config = dict(
    model='class-conditioned image flow-matching model',
    objective='flow_matching',
    fused_qkv=True,
    width=192,
    positions='conv',
    optimizer='soap',
    beta1=0.9,
    max_precond_dim=1536,
    adamw_lr_other_params=0.0017,
    steps=13800,
    lr_schedule='cosine',
    weight_decay=0.0,
)
Rows from block 4, named by matrix and row number. Each number is 128 + 24 x the weight over its row's rms, rounded and kept within 0 to 255. All counts start at 0. Numbers have three digits each. After the name is the row's rms in percent of the matrix's.
# ada: adaLN modulation (shift, scale and gate of each sublayer stacked) (model.blocks.4.ada.weight, 1152x128), inputs 64-127
ada.476 099:116130120115155189131153131114098121086132103120106114142133131133162124123084091178143138141149152108082150133161123167128102091117134146092147127188117132118143196100165155100133099137146134
ada.477 051:103171107132082127143156099103197113130121130139132130112126126123133127129102139122125124176143115129148113087112131123168078095117135157128130135147124166117097130153091125191170149138100119
ada.478 085:123146152104151095124129118132123120139159093129123116122107127110137137152145107156124121126133141108138155137119134132124126125181095148063152070136120127125132106155114134151161074110159107
ada.479 038:158135098141099114090081131117096104114159141156161136104114079109132127122148092090144109145128166160113119099123132110114116130135097161141096133082125122101117131119129173124133155110111140
ada.480 076:135110118150131092143143118139105126158133103127124155116136126141164146158150130106110172146130128151144075102112145094133165097141106063105113104158126085094121143163130158165123162123121171
ada.481 082:139143114096126110151117159115061115105147142137135129156137162103175144140161139131139119139150122131138122167151125123163129102131118110116122070090158093166095133122121171128137078093106124
ada.482 084:165146084123119120152144137147084110114159108137092140108138140111157141130151137115100105157117149138107116093161106127130151128131143110114150118140118155137135158139158085112119053134127075
ada.483 043:113144104134102116165134092120108109105133103108096138136069126123129106144122142151149104106153102100092125114150138119132158094138115072117150093135073100125135143123144079139122186116101076
ada.484 076:158100139124105108097137120132131154132140117134149122116137133140134161138110143100155097088084128120110149137162141146112096140173114089155103137162129167184092086110110112153132148145143093
ada.485 086:171065157093115160148114094136117138083119126131114118113114125163126137116124150146112149102139121127144140117141125148177122139140141108152081116118129145132120093127104165110127144145142164
ada.486 044:148106070150148131158091141085131130140133122140147148177184150115080113169152120125136119125122149107212122121120142104096146107153113152118113132102110130149120154131126110094160131097137165
ada.487 036:099103149159127129088135088117134156141134094097131158170100152120122108121143162096122115114102121118131107131126089165147158122128136090142134161143119098130114142167146122164095107117105129
ada.488 053:101151127132134102151151121160151118104148157149141125141116131063108103129160132148132133139149112165120122116140128148145163114102093108076174110104171092097169142146113163147159096128102136
ada.489 073:107126145094097138130094081122120149128102141126137129169143141145123113141159094182123129141144174104112137096118157098091137162137114132127145144116139139137187066114091118111134116088091150
ada.490 096:148132153086161173122115139149117140126189110109122130129100122178115113141137115105097135142109139125127133105161105155097177128184117094158168131103142078150072109134134099141126112148144193
ada.491 093:159107108121111140147113176119157139152115153148151163126122156148146124167099128120106141053164124137146116113108118134173155125132123136137151166130112120124134116122145123126136166114110106
ada.492 038:155122120107111098143101160120106129125130130123119109119148083156075127166111152119126106126152144143120150144145108164131164081192172125123100157156205143142157141135132130121133123099127108
ada.493 041:113071126189105190134125121131153131129120142091163129175097177155128131128095146127081142136100125137125142135138152121156122095143107150131165127112136167120106157143110111132121088131132140
ada.494 066:149142121192132142166134127108067140093119129153143137116077152137158093135148143118127096130128097127154122150133136143134108132121142123108170149092091109149108145166121146129154062148090139
ada.495 041:135131144155137123150176108121166137154155131185119095077162160137120138157131127104122136160127145122135128093120115087121100143132109153142109124128092118098118096110147106102136101087158132
ada.496 086:091119155137123131103139091082102141134141108106111177114080157123123151158177108115115140116149102140127134139115209128147147172127111099126127113162159125161122127115124145130113087088117126
ada.497 066:120090134128144098138106140160130078142158116128129112136120147116141105082131118143119127151079115131133142132086086177154129156149106129122186155141117131151096149125118134133108146109073097
ada.498 037:104085126144124137119135104101114157129154150144120094159139114110132134124111158128139188153116098151119131133112128144166120117098113156170143145101139126149141129077100126128118173128128108
ada.499 037:134149139087121105114130106163134150133152136168097154093116111121134173141146153162139084129089079118114121136149125172151135148129176106138108106118122134121134108090095091115115159135156150
ada.500 076:089115133137140168155158157082118111106078143194137136110100195128141151113150120129083121112095152133114124120139105118126139130128094087102077158164152098135134117091122136149139102086137135
ada.501 073:105130121149136179149122132103101128160082113114122146127104194123125099101102153148065136142144112146131161099107117153094169105105128082103132145124080112117102095124139113136146133139133124
ada.502 049:139098124132134136081162062153128106100148129149113149135076173109154138099146123088129125146132102114093112123131125092138100126141165109134128142098160092112099121140123133120125136104147155
ada.503 074:125104110139141115148143121123136092146137136174187112138106155161127147161148121107178097118176112106150081132143182122118121149118094107133137145126176139110155081120154124151140166147145135
ada.504 063:147112187135110163125147123123148166144127138119120176134104186131153094106130130132128175125120139110143132078139159111116137148148124092118162119150139167139128095125179150139129091140123156
ada.505 091:130124097126143156122083176164119113104094079105111156113184164098172137095113133155141122127131146106176113087108095144101158141139132126107117123137140149134121132132117113120138092183147128
ada.506 086:175085118111098097120106148155096162142141130126099118139161154155128129145138091152117162128124078167122152155134198146133116124129127097114141130152152079104148132131095073112136121132112130
ada.507 078:107137126104131092140169087062177126114150160094103105102160129142128142160170137177105133101165118142113152097107180102154080143129102149136114127115129142140133129092146145143116156106118120
ada.508 092:137118130118129103167106197120147149149108080090103115133118102174150113144114132121092159119104142128117122115119110116088151094077136145127141103132134093107097150131092148110141132100111152
ada.509 083:167145142143157118118120098109135160147114171102141151082125092105149123137130149107084121093120111139138133117100192126173102140149168116130143098101109106059102105137117160113127125088093135
ada.510 088:142109146098109124131121131183092121180127139113149102116091118147139154131136140148108125109102082095155167108138093130148131118141174111151172138128125123117107134148126128141120125120101095
ada.511 084:171086127130149108071137086140143102093142103138139097114133079118140200146136122101124145142154101115154147118077116148103115114093116082129134124123123150139098147132160137100155120146125133
ada.512 088:122100117104157158137105136152130136165143125112134125115103066109140148101135096104103107143091092106146125108087107112121172125127138158174140172125128140110148115091152105135093130117149135
ada.513 084:149112129100177094090113111142126136093151141141115120136132179134150142119111077112105145146094121112117173090127125115109089159119071147116144110076138128079163133109120136066105113093126167
ada.514 102:121135133142154129128138140109137143150131120173140139131147115120108087158062163150160137134160141119111107151176155096143091115100115151157133100118136103130082129127153142137122186112106111
ada.515 085:130151123135123139118106137127099124130154152136141120110139095100149156107095119143128106127179150131109118133196096145139131100164117125118122159081100146154129123122163134120135147129182108
ada.516 070:104154138166081119156131138141138144107160091105108138048143152141118103146132112155155127199123096120099150101154119121140114062106183149161169155167143159140151115153101096140134121121141144
ada.517 085:148130124133105122107177111076137129147125122074120146126088160118137123111110067118151114156128121092128086150139081114169094143169108123085114121107123164105185134083120126109152122141118136
ada.518 036:124141123080125137102142122129117113131150111127128135083150150160106095146115123138142150122107128132078138130125156154127089135140116124129106120123089150150070169092144118115141081147075102
ada.519 087:133124129118141110153166156134120068123109164110113137122140138127131139151142104132116155124094110152150113111137161122171104115120141154119102128109176102139134128121107148131122142121161136
ada.520 052:129142168102140132157130155120102125088180118134085099126117129101092077147094135131143106137140154128135085132159165140110127112125126122139154112187146140139094144123137094158115098154139140
ada.521 078:178118137154108118125125157136112123155119156109172116115130142136124126116128171173124144177103143105139088133142147136119118129082158127143100109161133105138180155142091126108125190120102152
ada.522 047:156132167065118099134145131135115123109181125144120114122129119109088131130120137132162135109093137189112100107118137108113137187147147125115122148156142148147116139085144136147148138111107180
ada.523 074:165127122139141094144165124106096130131141087129101101151100132112127134134152094136135176089063124143073143172173162102140160156134069105114109140133134136132143159148099124102110172106081147
ada.524 072:100127130114091068148150077116107175146124145104106118111129103125144095137087091136073098135143126104132125112113136107135103142107169104161109133114126150159131153107155151110118162125137111
ada.525 042:113127134087134116116167129141136152102103136115189128125145144163141110137143144109090097097142160139148149155140089129153131179094137155139145096165174142153116096141123146114140134138111136
ada.526 109:086140134154134140153107139111148094124138158177159108110107148168106107095163115164145117125136128133112156155163120120171103108084105156071145164107144155118148134107104112102136118151164083
ada.527 073:131162123117072139111152151111152127100134124133135170157095129117095166065138097139184148109143147121126158114175141102106115122083097122179085106142102133169146110092120135141121124107160137
ada.528 105:093167127127148147126129121119095137145139108134162112107141161072128110097143173160116109144162137121126114123090150119116132121114100128152155156096111149127120151211090088124124103163125129
ada.529 047:152107136132104138099165102129109125176146144115121084134117155107168168132098114132114156147116150087081135151121178120123081148139131116155121140123110128145158130076128139125122167099149135
ada.530 078:118129109135134146142156134145112110132115097172116151141106138137097162150141147097124090118149089148121101104110123143133130085101180144058126137146118166181155133082120129120120098099129100
ada.531 072:109121136142121132121092070156164114110176153131085136090114168111145124147128104163168147144126171119173114160102185135138105158114145157123105120130148180114127080127139114105111127118132098
ada.532 078:097139140109102125144132156144122142119099082093126128196138132165105130133144141168150109133133125111132102135142099122150121156129157133102129134164142136148139125149137155133144130101158138
ada.533 098:157147150124120170117114114144117124091134126114112169135143141140114115134142161115091106130123115108133157139101121127146131120132145148101145170146141130166153108100112132088094105158126181
ada.534 058:103153121093113127131121074141148134142155109130127129112172091073142081103103121147156121127102120116079122149179113153137117113068147104092167158101148132093138154130108093126102101108131091
ada.535 052:133136111120117127134137138080150141158096133164128134080164105112091135078118093120152154115151131122130107137108136169136162114116150106162142121106146131107115121082102132138112136135136160
ada.536 072:148138092083176163127129100133116127138096135109126093109153118131112111105168152088089095134136126153122149107080114130113114137117078139133094188129113164133142137127110140144112146103066108
ada.537 085:079106138099113117160098117139136137145105097105150125125181154131118114178172092124150124131151122154098147121140151128117147135137100128115136129120096107131108086137139123104086139143156146
ada.538 064:055115104087117125141139107117133115139154128091138120133150107141114177141129091169150113119083164113090122175126115139135161101115142155108106178134130151120121170128142135142119101138109142
ada.539 080:114084126155124137140085101100147145142100124162138140152097132090156158137140110119118114110142146121132085144184150084104143132113109132159137128094141155110111094130125145107111138145139129
ada.540 091:119136141173133047122168146102153111151098134159143090100141152146131128149077115106148176129133110106128118128163151079111087138114111149143102102114148108137165122162173159122124147098132136
ada.541 076:141107119142123098109159134172111147110171135112147134120113123082096149161170106143129132156137142095113086134183134098163089136088137103155137141112158134154107104115122174150109118083119176
ada.542 098:129105113117094094126152142157132177098128141161123105121151097151099136142106093106102138137135167136130140140161144076137113133089118109148152133107085115113168150142145125128136136144121113
ada.543 099:154130147167140116129138168155146114128172148114083142129148147106143127106111090154171117098123129156156097139129154173116153121111156097153155161111120104134112131097117155135143132168126167
ada.544 091:096152108153079123113127146094151170127121147099136111201141112166134151171149144140119112115152118109134085091111161114152115099103132156132104111100146107134139135102184119155162149117125109
ada.545 074:124133118164082126122136073130149177111089117162145144056113117119125125167142147132084122112138123102113154146136152116154133086118173164149115097082178138080141122141135107140127111132100151
ada.546 078:142149120096120174120134176147101094126135109138127174138142108121150164113122126154126142153176132139069128096100138103126127100127122124096150139150130103126098150144129108134109090117161131
ada.547 053:143135120094115123134124136136111164120102092102116098064134093078149126095089162111137138143109134147112163053124090154167154133141148062111163117161125127108140105129143101137103160093121098
ada.548 124:089123122146120116165105127128141160161112156146141124128062078074075117164167141071168149127159125097125148163147129098130109147108125134152133087120144113134140131115124153120114157111109136
ada.549 051:119110124136116133164130140102118115148125152176125141154139148107114125146128130134127127146090132119112163141108113108106147171147085154144140116100181136101109158104132153082126117149099122
ada.550 053:104082113097165115149118192117135075147123145172131117098141115127146098170157123185110140157100142112102122115133156103122119153096110128141161100157158142118114123120132120165177109116130097
ada.551 056:095104118141161145137150103168146158133134095140140095145085113109088083127097111160111117145146140148113146153111128143105112153117130146114128089129083075153134117151156142130130142167115162
ada.552 096:095140119125104113128139087149114147146109155108119119118169135140116133159128101185145146119113132142127127139124149129112109133135140153136140054125153155128150126134087199135155112143149131
ada.553 089:150098135149095108153152122143119173150082119156107100129070112120102089108178138115093118144135114134128155123128139137155155102127121065123145120157115119131117127100149109140133116126122113
ada.554 071:101135119135071123153133104119102108132151135116093120091137092128128173165130097140125196128114162071086125191132128121122118128081121119150146123105143125148167145124088174107151096122107124
ada.555 037:158142121144132136135125103146157094149125128098109091141138125130150132159122159119135088163120091144142124099115153118119063099122124095108139102175080117130143101123076109126126131127142136
ada.556 061:177174133144087120124121111156106127169137190123104111091104196129125123167120152134122104133138115117104105140149137118138127127164133137110142142124110117089081147157145099140201163120144128
ada.557 081:113126120146139154179095102139062109134122112123115124095108144134130103110101112130151118118144090089174134137166118173162115131122112169102114136181079139120152157114176111148146137090156155
ada.558 038:166114136118121102107119133149155127114118134125147143111123142106123126120110123114157136137097130102149142107116155144110129129134149118102115089111166097108112090157140149128082162155149156
ada.559 077:122140157127160073101115130136090130091109081110102148145106128124153146088094063149154112073138098130130127104158098088170134129118117152102115137144122131146126122176121121128117111160128138
ada.560 072:167128118114151150141125095113118102143108067110106110099085121159128119099141125107131113108092181152162130126101119147135142149150114107100106079116133129133122096113141143120106097121144117
ada.561 096:111143097122129081117177111085095156136111120167088104129122093154136118174119113145126153122065091130117111126143124104123113131089149140134110126098098108115107148111102150090164078109155133
ada.562 030:181136121138125111123104130142170177131105114157152106128107141190134141131135104117170125151106131153141159128142123083139138146144166101151115143132128139175134134093125108149134132122165082
ada.563 090:100156114145126158118123096089134134120115157087099100142116120128131084165121125155161144152129115099122119122113191124096108131116106140109145118142145128117163125150148087152155113141130120
ada.564 053:122140104064134123108124144125148121099147124135121120084128132135126133154134149095106097177144056109112131115073118129086120122124162128115131130158126174150091135119118084155121113151131120
ada.565 088:113134111126143082142162114106126158134147136094145128154147100120147110128126140112083122131135134116140113146140126136197121142112124163131160135130133130110107127085114132125148136140115111
ada.566 034:079105124130105143107108127097127132116107103118131141120140142111127185168114143144171103129090138127115141107081137147121113125152106129124157127131139156159108139130144122122072106098095149
ada.567 107:147137116130125113126124134122118138140107135146160128180123147142168153133133125124124145147107135127080128182123139090159115139067106115083124146111104142080123171114107131166135155117121163
ada.568 038:157161098138122153118157143131138166155110116133154174054147097145112152157151143104131175140097154121154147126127164159132143118093178110164124140098125133164147120101131135141118131136115115
ada.569 103:125143162106148186099079112139143118135096094126121108116123146123125125079138094150130148112164135157160134117115117150090145120163135129102142157105112162189132184120151100111131133139124139
ada.570 109:153138134102115118121122102094109096116054136163131126149145131148139151133139149116132107135150116139119119107119096124100132142141133095073125162112121144139127093051098127131120204128157154
ada.571 101:071146132129136170128143129136141104112161097106128129127134121126129118127121096126154111113105148112113163123136112144088130131116160155116143138147132150110125175189132137120127037127143122
ada.572 074:151128087122138144105095113151092143118129089151186149144111161105143160145134127112135153084163139114081156141121123084132128122116141097124103134114161158127127096091159147120122129129155095
ada.573 039:101119180144142132106151117137128150157124132125116099099124147131090118129153113124124141153106088168158120130143147138111124108148101158172084122136148117105130106156124103123137137136118153
ada.574 094:112128060131106178107151159109097167142078069171111134132097183125133101165119123084112134095130127089079119089159123143115128107180139158133126112153133127117152092123136121155118118157081133
ada.575 094:149155088126128095117095097122095136136150192099130175144105161122110122107136135132127100102113167178170103130135127093150123115123115149112128128129138140125137164150124139125149118066137131
ada.576 080:154132128152097149131194116147164079130077152154112160138113152137106160108134136143117129122114115130127109109159183112152108141145119172102177105127129136128099137132169140167109101135134132
ada.577 096:122132096109143101103116110138072145136166126146135132118170097149143157128117129139162155108166117124150124130124164121103074120160185109104127141138093086143107166137128142104109124103148126
ada.578 094:127152185114135147134104133122161086110076166109140151099110133109072108149167130133112151106128124122131176143122131118132116099195107130145178118096127127119130126158110114168167085144152090
ada.579 105:142130152112088124148108109108156135107140115114115145118128149124140173151133117107177126121105103104140102107122144079120129132142134124087121134108154164130101088144169140169116142139161110
ada.580 094:090141124164113182137104134149146103131150124126131113097050113118160137116105099127126148110093166113142116126101114113111131135114089160134164143132133105144078114113103129155159093124141141
ada.581 089:139111155128147119111110123175122156123113121121141084109117095127130115152112090167156109142073135129136148086088174119133129101125148115144159102108133090114124088136131115114122124151117100
ada.582 106:176142130126130099114146115122130136138126133115126133102130109096092125125152107121155132143106117124148137138125171114117125135128127145130140185138195122139118166118154135122168143174135094
ada.583 093:127135083175133111139091160133154159109109070175119117139126086110126164100128137086147099159116102124114142103185126101116120152093150151137168115149111115142109141084071158136138125137106158
ada.584 082:126163116145113146114129116151080132141119076153141137156081140141112148149118129145108113134110103142080110165130113115171149118148169145143138130125123132123086079115146096073125128120131108
ada.585 096:147176149143110116122128101151117089148146154144138138140146118135133116148111139129110115152075147120174135135135082103112170129107152170149125135131085155128132116187083139156115130126146101
ada.586 089:069131110113138149102087135152099106083121135113128094084135128121082112116117127150128147118161123162193149110108099123119171120120110144122165132141158164084110106155113100118145106127158099
ada.587 092:108123133116139120128123121102134142121131080153114137114084080138096101145174137149138117136126146126137054091106141106143134162150121081127140140094150172105123132155173125149145114115111143
ada.588 082:149132135140125079129147148102094100135105156132130124141159104112085129153130149145090060136159107090132142131110142104118101101144120118128173131103132117133129155124141140187111159127107110
ada.589 090:128094129092140141135106148127113155097094128138132152131073149132133151111180110138116122137107153138094138103115117158131092157119152142125153107138137112148140132121095100124140106130115133
ada.590 089:138105092143146095127134158077080106165097097113091130186120133153180115142118161126124109120097110132142127173113138131096131117132126139154148143152155121122117117135133099097136092128127156
ada.591 095:109149129144099156110145138139139102134152128147133098116177162131142136183071115106110132123098130164118097165102150173147124135129138188137106172130131134115133107138167108106077096122168080
ada.592 103:132144158115125138114122129117151078115108108144129142097154145107116073066139166129137098095149111120101125141136144156099147081114121114113169102040132127122156148133139094121101100131155112
ada.593 102:154142132119123096151147177126127153152106128120141151179127121137112110132143112154148102136111096122139119122146102132083088147143110126164139133160130102103136126104118135113115129128091118
ada.594 091:093117089122106101126136121086108172102167153117115079143133137185113124091108117154140115136149128124116139091145164145108137124157133106148182169149120101119134112132126120099172107134115146
ada.595 085:161078126131139165131126172164146100136160133163066116154151155134133109113076084130135170114119125130127141136116140160101134118147107131135163178105099149117149095108131114099139071129108143
ada.596 101:107094157166136147117099144129147105126143124112145128139152091149122152079097106126094126094172084120113158073099132157111137158136141146178136148135126123117128102111107109159116140079121151
ada.597 084:145119112142088146126112138132167155172141154108117121118166112112124047138122118088104091095115138109147158102114142166094146114110112090155114113137113170158102129190116119137110141122140127
ada.598 108:148125085160112077128159119136106143192141119125116129130137125129086111103113160151168103079150086129132126089135174122136153130113121129139080112129120141146105088110148142129116114140119147
ada.599 082:108119120151172106098157091144120133118176109122099120105119112170089096124178124141107152149101170121126157147117087123117099096113135117133112140131157135082117166100120143146129191127125115
ada.600 095:119141124115151101084126080199147129139135154118101113103132156140140086147111141114126139156123129143161100121089120130125144138159110089097092108107126119155123102157146122133117118125164140
ada.601 092:122115124153112120130147080171104095139100149108139113126151118145121126095083170146179141176134130112130122137106151151132103155134115131099163166164091097122130131085141133095127145153165101
ada.602 105:125079115144121186141114103126117113147135106158114108117161099165086118136115165127122138096128133128140140160121102102148134119146133141133112082145115117104096116128100131100164093154091088
ada.603 090:137103166129146129123110087112118156091114198151109124071100095104137131133121146127128123092107128137130160171137115143115140136092111161124127108139130104096173095113131075122151135166100113
ada.604 081:057111133141147095153145134129142145125131174104099158101135127130122137123171119120180140127145148051109093114062134110128133129124137130135175107152151102104140136122155119104087129140137144
ada.605 090:111140129111128124135130164137157108171141114136155106131117084118095127094117144069107147142130123114096127128144114157103133130160105147148116197110099102108140102109121156128103165092128162
ada.606 093:110143126121104154113158122105108130146136097152166179161168170146138164134097115112144137153129090141125119143153139096112133156147092141136152161109146089129121107126125147118165146146148136
ada.607 090:151130121073122121177157123147157060126105092118165131116123165142122104128095132159122140140137131110138125121118140129145099142175127109097166116174159104112093136197157142104086129125137112
ada.608 095:111104114168157129102150104090146135115114154119089120095169191117123152115101116137167164153151150133104142117111104158139129089108060110096095136117137131140130107134127105103143166122118126
ada.609 086:110119142176178094117098114118103110126112156105115121119121089121103168124141112104111079116156082148093137105113150142097130114159138147083138177079125163129128149198131145117140102065118107
ada.610 096:118127134100136184117107135126111141112124117128129097124089128120100164114154116140110140089130076171186108121139142114147136140121170146146150147100157130149123144171141129130118130151116107
ada.611 101:113141158119110133137132129155135067145099136135164131126176112104133161149109113126138161150094117145114140134114127106139132160113173152128118114134165147127136161129088155102121097169090146
ada.612 103:145099117139082092113114126146173150137152152178139133113107102148077134141103120126139126125126124102122123090124129081118074119134152137141095140133124127145137060145099123144124112142135123
ada.613 100:130121110110156117177131120135115102137122101175143100132104158114178131084079130170131169095144112129157126126141128119102133080138136134115136126116146145124144130127137145168091180132154087
ada.614 095:159108182065156092133125116091148103115105159129111117129167125138104165109163153143171118175101165131112110119159119090123098139107121138135122152085121137136145127133152141122102130124109135
ada.615 101:131145116125091117159105139117097131112086110100143139134135122118127133104168150158150143115157075122141127176144150127093091094147155174122136143122147111149143112116117129069120139135119151
ada.616 091:155159161157106163096171142086113165158109138136099116137121142154116096137174117123154136108098116116115133074109118141172082099139113183152114099141105113106156160130150161117083150127149130
ada.617 086:086130149133150125123118135117154154153149086173134175085161142124123094169075105112147116183127129069143126118136167155117150102131107142122144130102109175148098120122187083131135122162155119
ada.618 107:115150123125111146139130114141111136119133142133071115125117106115111116119092150168137176121073100160111115115123093151131148086134115152134088104144130133132105126107110142130117150103117132
ada.619 085:130120102090143121076180164117099153100103133123147129149146110132146099138140138156117168155119091151170107131103076147126119169123113105154142110106107078129161094123121122108135124108166134
ada.620 093:119119105121127102123115139119105153147145147162109095143141133128174170120076134130108106146106127131110148106169115116148091090095120156124129117102162141102132121172100125126135108156102101
ada.621 090:139121128110110102151131095096115105161134116143128148103151117115090141153113166139166139140148135142099145119122127148190131116133116120105122124143119169169104102115136137171106159136138154
ada.622 086:121069125119135078150156146191146150144100089100141125120111139128187095114124125153105127129111128132154122125098118168098093140127115147127165117156153107170140111172113105127150111126112107
ada.623 090:113124143133176146117119117135098174110114147129109114106126123111149131145175135123118156139080130123095134122151133163123144120125129101126189112134120086139135200122172169149150119108130144
ada.624 079:126119108129135115174123159114115093115098128109134124158120135108111140132165149093136122136162116107119137116114116110090088109167137114139106143133144079170126094081084143171143132162117109
ada.625 089:116107154165149137142139152168150160097120133150126147107114121099094092099120131148109129129110144083139102115144129134139157117083130101107145149103107079119115133118111099119146135140173088
ada.626 097:123108120163137113153122119113088083119105127108109088096120124145152126136116111098175113166145142111140147120136158128115144137142089158084139140125158086116123126048099109135099097124113170
ada.627 083:133094137127114139121155092158172160112139119108115096081132130122119119136119117148098151124124133124169143151112164106109154133125111112145151101144104138154151112091108114109122155122103122
ada.628 105:163151134122078116117114148171148111118112157124123120134156141178141143139130151131157143157124149151116126145129078114152128145152135121108142126137125178111137121188130097113139139128142109
ada.629 098:138090087148125119113111152154113122119137099153091144082109152140143122146128144099146139107187141124118206141132158120154133127185080113090133122112132133134124106101105101156148119116132124
ada.630 109:125151140142174147125130066139105158139138149080147142125134106106098161178088126080158136125121135157133125153142165139175092151152142171115104093129127112093127142095152120110147082128108162
ada.631 095:120115153106165120168148162112111106134140127129087115168156140136148165055149092149149062122105143124126104136128156134095131144149118130154161124164125142131110137125101118126126097129139152
ada.632 105:115129150162185119114101129114179098132114159125117087122117116163094110151121118130165155134109122113118166164105098134152120146148143069135167091087142150149120114113122130177153069059128126
ada.633 087:109101142124154109120127144112116154107117073123098117118111155095109137137112097136056135163152102130118147108132079163124101120158117130151128109107115128168133074139110129091136123091131159
ada.634 099:142121134135134126082121094091099138091096143163153132150157132126131147087164127131094077146177141152123096125095162126112120123109126068159125098104128117111146106130080122146109141151144153
ada.635 093:093126104130086106157114137166144132150155125134142129123093170124143145139133096103121135143097125145134159121152123169116086128130137143096145125132087167139151115133093148125157215156131138
ada.636 091:149109140118136115125155135145172123112157178135128141141106062101112158114153125147083139143126158132167133123155172132108123137112106102185132101130113124134116159142160144095103135108129109
ada.637 097:136130148142143132119135155138089133137084124154136141138143126119142093097129128163130126139161129140086131146147165150170158143162091124118169129128152113128125112134127116104148155109124140
ada.638 097:131125101127121118122169144140113135121169102111104102155073125138143121130141116129151149108109126109124140136171086145184134118159122142134078143152126150086139154157088117143134110141110101
ada.639 091:129118110155125160071164127111142122144123187160099160124131160120172104144123115148134136121112117132150150130120139162145131108146149132160121093124144133176125113148138117160102123110128094
ada.640 091:111118123146111118120111114133118131118126128071169142196122169136141159134163073143164154126103136137079173124161121155120117157134124133136140071139151124117165093139125124097158094145098137
ada.641 093:158131068132133144090175176132143147112099067081144098152080134103116132105137129135134119105147113162166144164141108170143119133099108136131120122148136144122105145132093154119118116128074163
ada.642 083:125163115094125124116113111162119129120096115122145107121136123121146151164163110156095165080115120154102085124122133074181123145110151122161040159165163111131075148107135145107096132151129186
ada.643 089:140119104136129105070146145099086073122147173115132138086120138120111154104144129116136113102135097168117152112155121147166118116130122108090068149126126134132130112129113153106184119112097131
ada.644 102:161132093151128184097146090127135128102163169174155119123144121146115120121186124104133135105091145133133109161151150103123117125125149070144108079110157150122112089149137120102128116142124132
ada.645 091:111162136119100163104103145123143128152137103143115168098165177137165116114115086123119132134199150170096163111099128121130158138089157172127129107105057122134147131133142100116130104113116174
ada.646 090:156096141108128155117131146121141145161107076154160079102147118145116133073146128108146147111173156120123140180103127139149127156160136153127160102155116144103120118121089105142178134145137125
ada.647 101:122115136165150130194158105095126117134127171172132095160060122132144126131111176172081154143114139119081135136172160178099084127109131131154144126114126145098163170112145148126147147139129162
ada.648 099:150132137152105062118157112128141112100124108158144141104146089136098129148159111148128137175137106112110132174086079105138131149137148095130106119118110102145156129081155151127146096156140107
ada.649 101:110180143116154055105146139152111130157120137143136146129102102119151142103099110110130112094135146078105132115098119132094132130135151135186167118116171139125111111136106136152122143111129053
ada.650 090:140123108125137205143134140155139102123091170128144077165165166155146145131157100149142145112120146152137153092096118119103160153150163120143085107123147123093157150093125114126188131071150130
ada.651 095:156145131130143139106146140104140122111112168133135153138092080149096105140103125127154126104082135146126152154108111136126103166091122120152178096124114128115152143153108175143128171084135116
ada.652 094:127056117113115166079144147092090091146103134145104100110134117104115103132150115102128152118113147124129137102097139114182157091155099127099142131127119152142149128137127100147135112126127094
ada.653 096:149092175149128124135143137143118109104124133108161117156130168108153090050171116122158138114096097128141097151116158172090154139111127060147128168111115111120138126146118128088164125160135107
ada.654 113:143121118152149122093121144127133114154115129123150149091122123126149093124095128135121127135139089146139150086112133135108111099153130175204153089103109145173107097133146082150143171098153097
ada.655 100:161110121162106080173148120129117114124125110164124093126144118167084109109140174140136155146068099114140151121094108155114152078154091122143131134114107118117138122120089097136118114105124117
ada.656 106:107109135119113127121100141137155134108119087152144113105159134114138099153116140146143113080154143138170148142100153117093177148135116134130138097083096119131117129127208098132142113107155149
ada.657 098:086140191121139107109129119127132090093160100143153100113152144139132138201082089131099135118102135131132137121155128136146178115160153135095163130132091140126085119079132159159135140124126166
ada.658 084:156172121133161148102117115119137087150121117145144106157095122145100121149119123184148141149124101148130141122107068135163134153121110114071143112143100127081121160128153113116119081121148112
ada.659 086:130114136148139118129144120153092148194148128105082136152147124179177129157119111137144131139118138110140123151126108141154131137112148173131134106139167171086150094105150192130140092138126167
ada.660 099:107160128135131178082086075157131176092123110123121188182141128146106134165128147088124117101139134091151114101145154132114137133099126143167129144103112107135112109095163132097114141094120180
ada.661 091:158113123168114107146098146123151127160142158107101076130147125088094101096087145140138115151126117118135106135118136180104082162067132092115157097097144142111112154145138149122113169120125149
ada.662 096:119136135118129110168160152110123104122114124102101175099126155105136085116140126135140128134165092128145141135106145120104082121108164111137103144121143134156098124114110115141138146129128187
ada.663 105:143134132138100152138088073129148121116110175097145131117143123137144143183153121147153175106141146124080125120098111137117144108124094088078139136131091141107116124136158096145095152136138139
ada.664 083:129136122153076103099137174150165135160027120142120118118111085123085113130146116135145114108105116104132099121114174124103146140112115131147120118101177093100102135135132122137130159131110119
ada.665 100:118140110093113142120155092076157123091106096146123138132166111142187090164112165112119162132120131138154133140112128081197120165154095105097128143127130139104114120060139126142138092128149151
ada.666 103:142166106164125154121132125131158166133139115116158147149106148152118124096161112088149132112180116141133104113147188095130126092154108157149160137134107144098126124067129106139115134145150131
ada.667 089:126167154172109130138084090133122126085150149158114137144095108140112149166097121130103130124121149163091119150135133090109163151100152128125154106131105156126131120113087153152088097117124151
ada.668 090:161145171143133118069151120110162160089135158157105150121152150137115136135149140144134139110088108154089166120149104114177128096105142116104110121099104139138138130122112154146121108124083120
ada.669 104:182086144138150106125115139160149112113145139167105124113110134087138125119157157188096063132094091108121102124122105103112153137113117124120071112106098150105106165152088101149115142139125056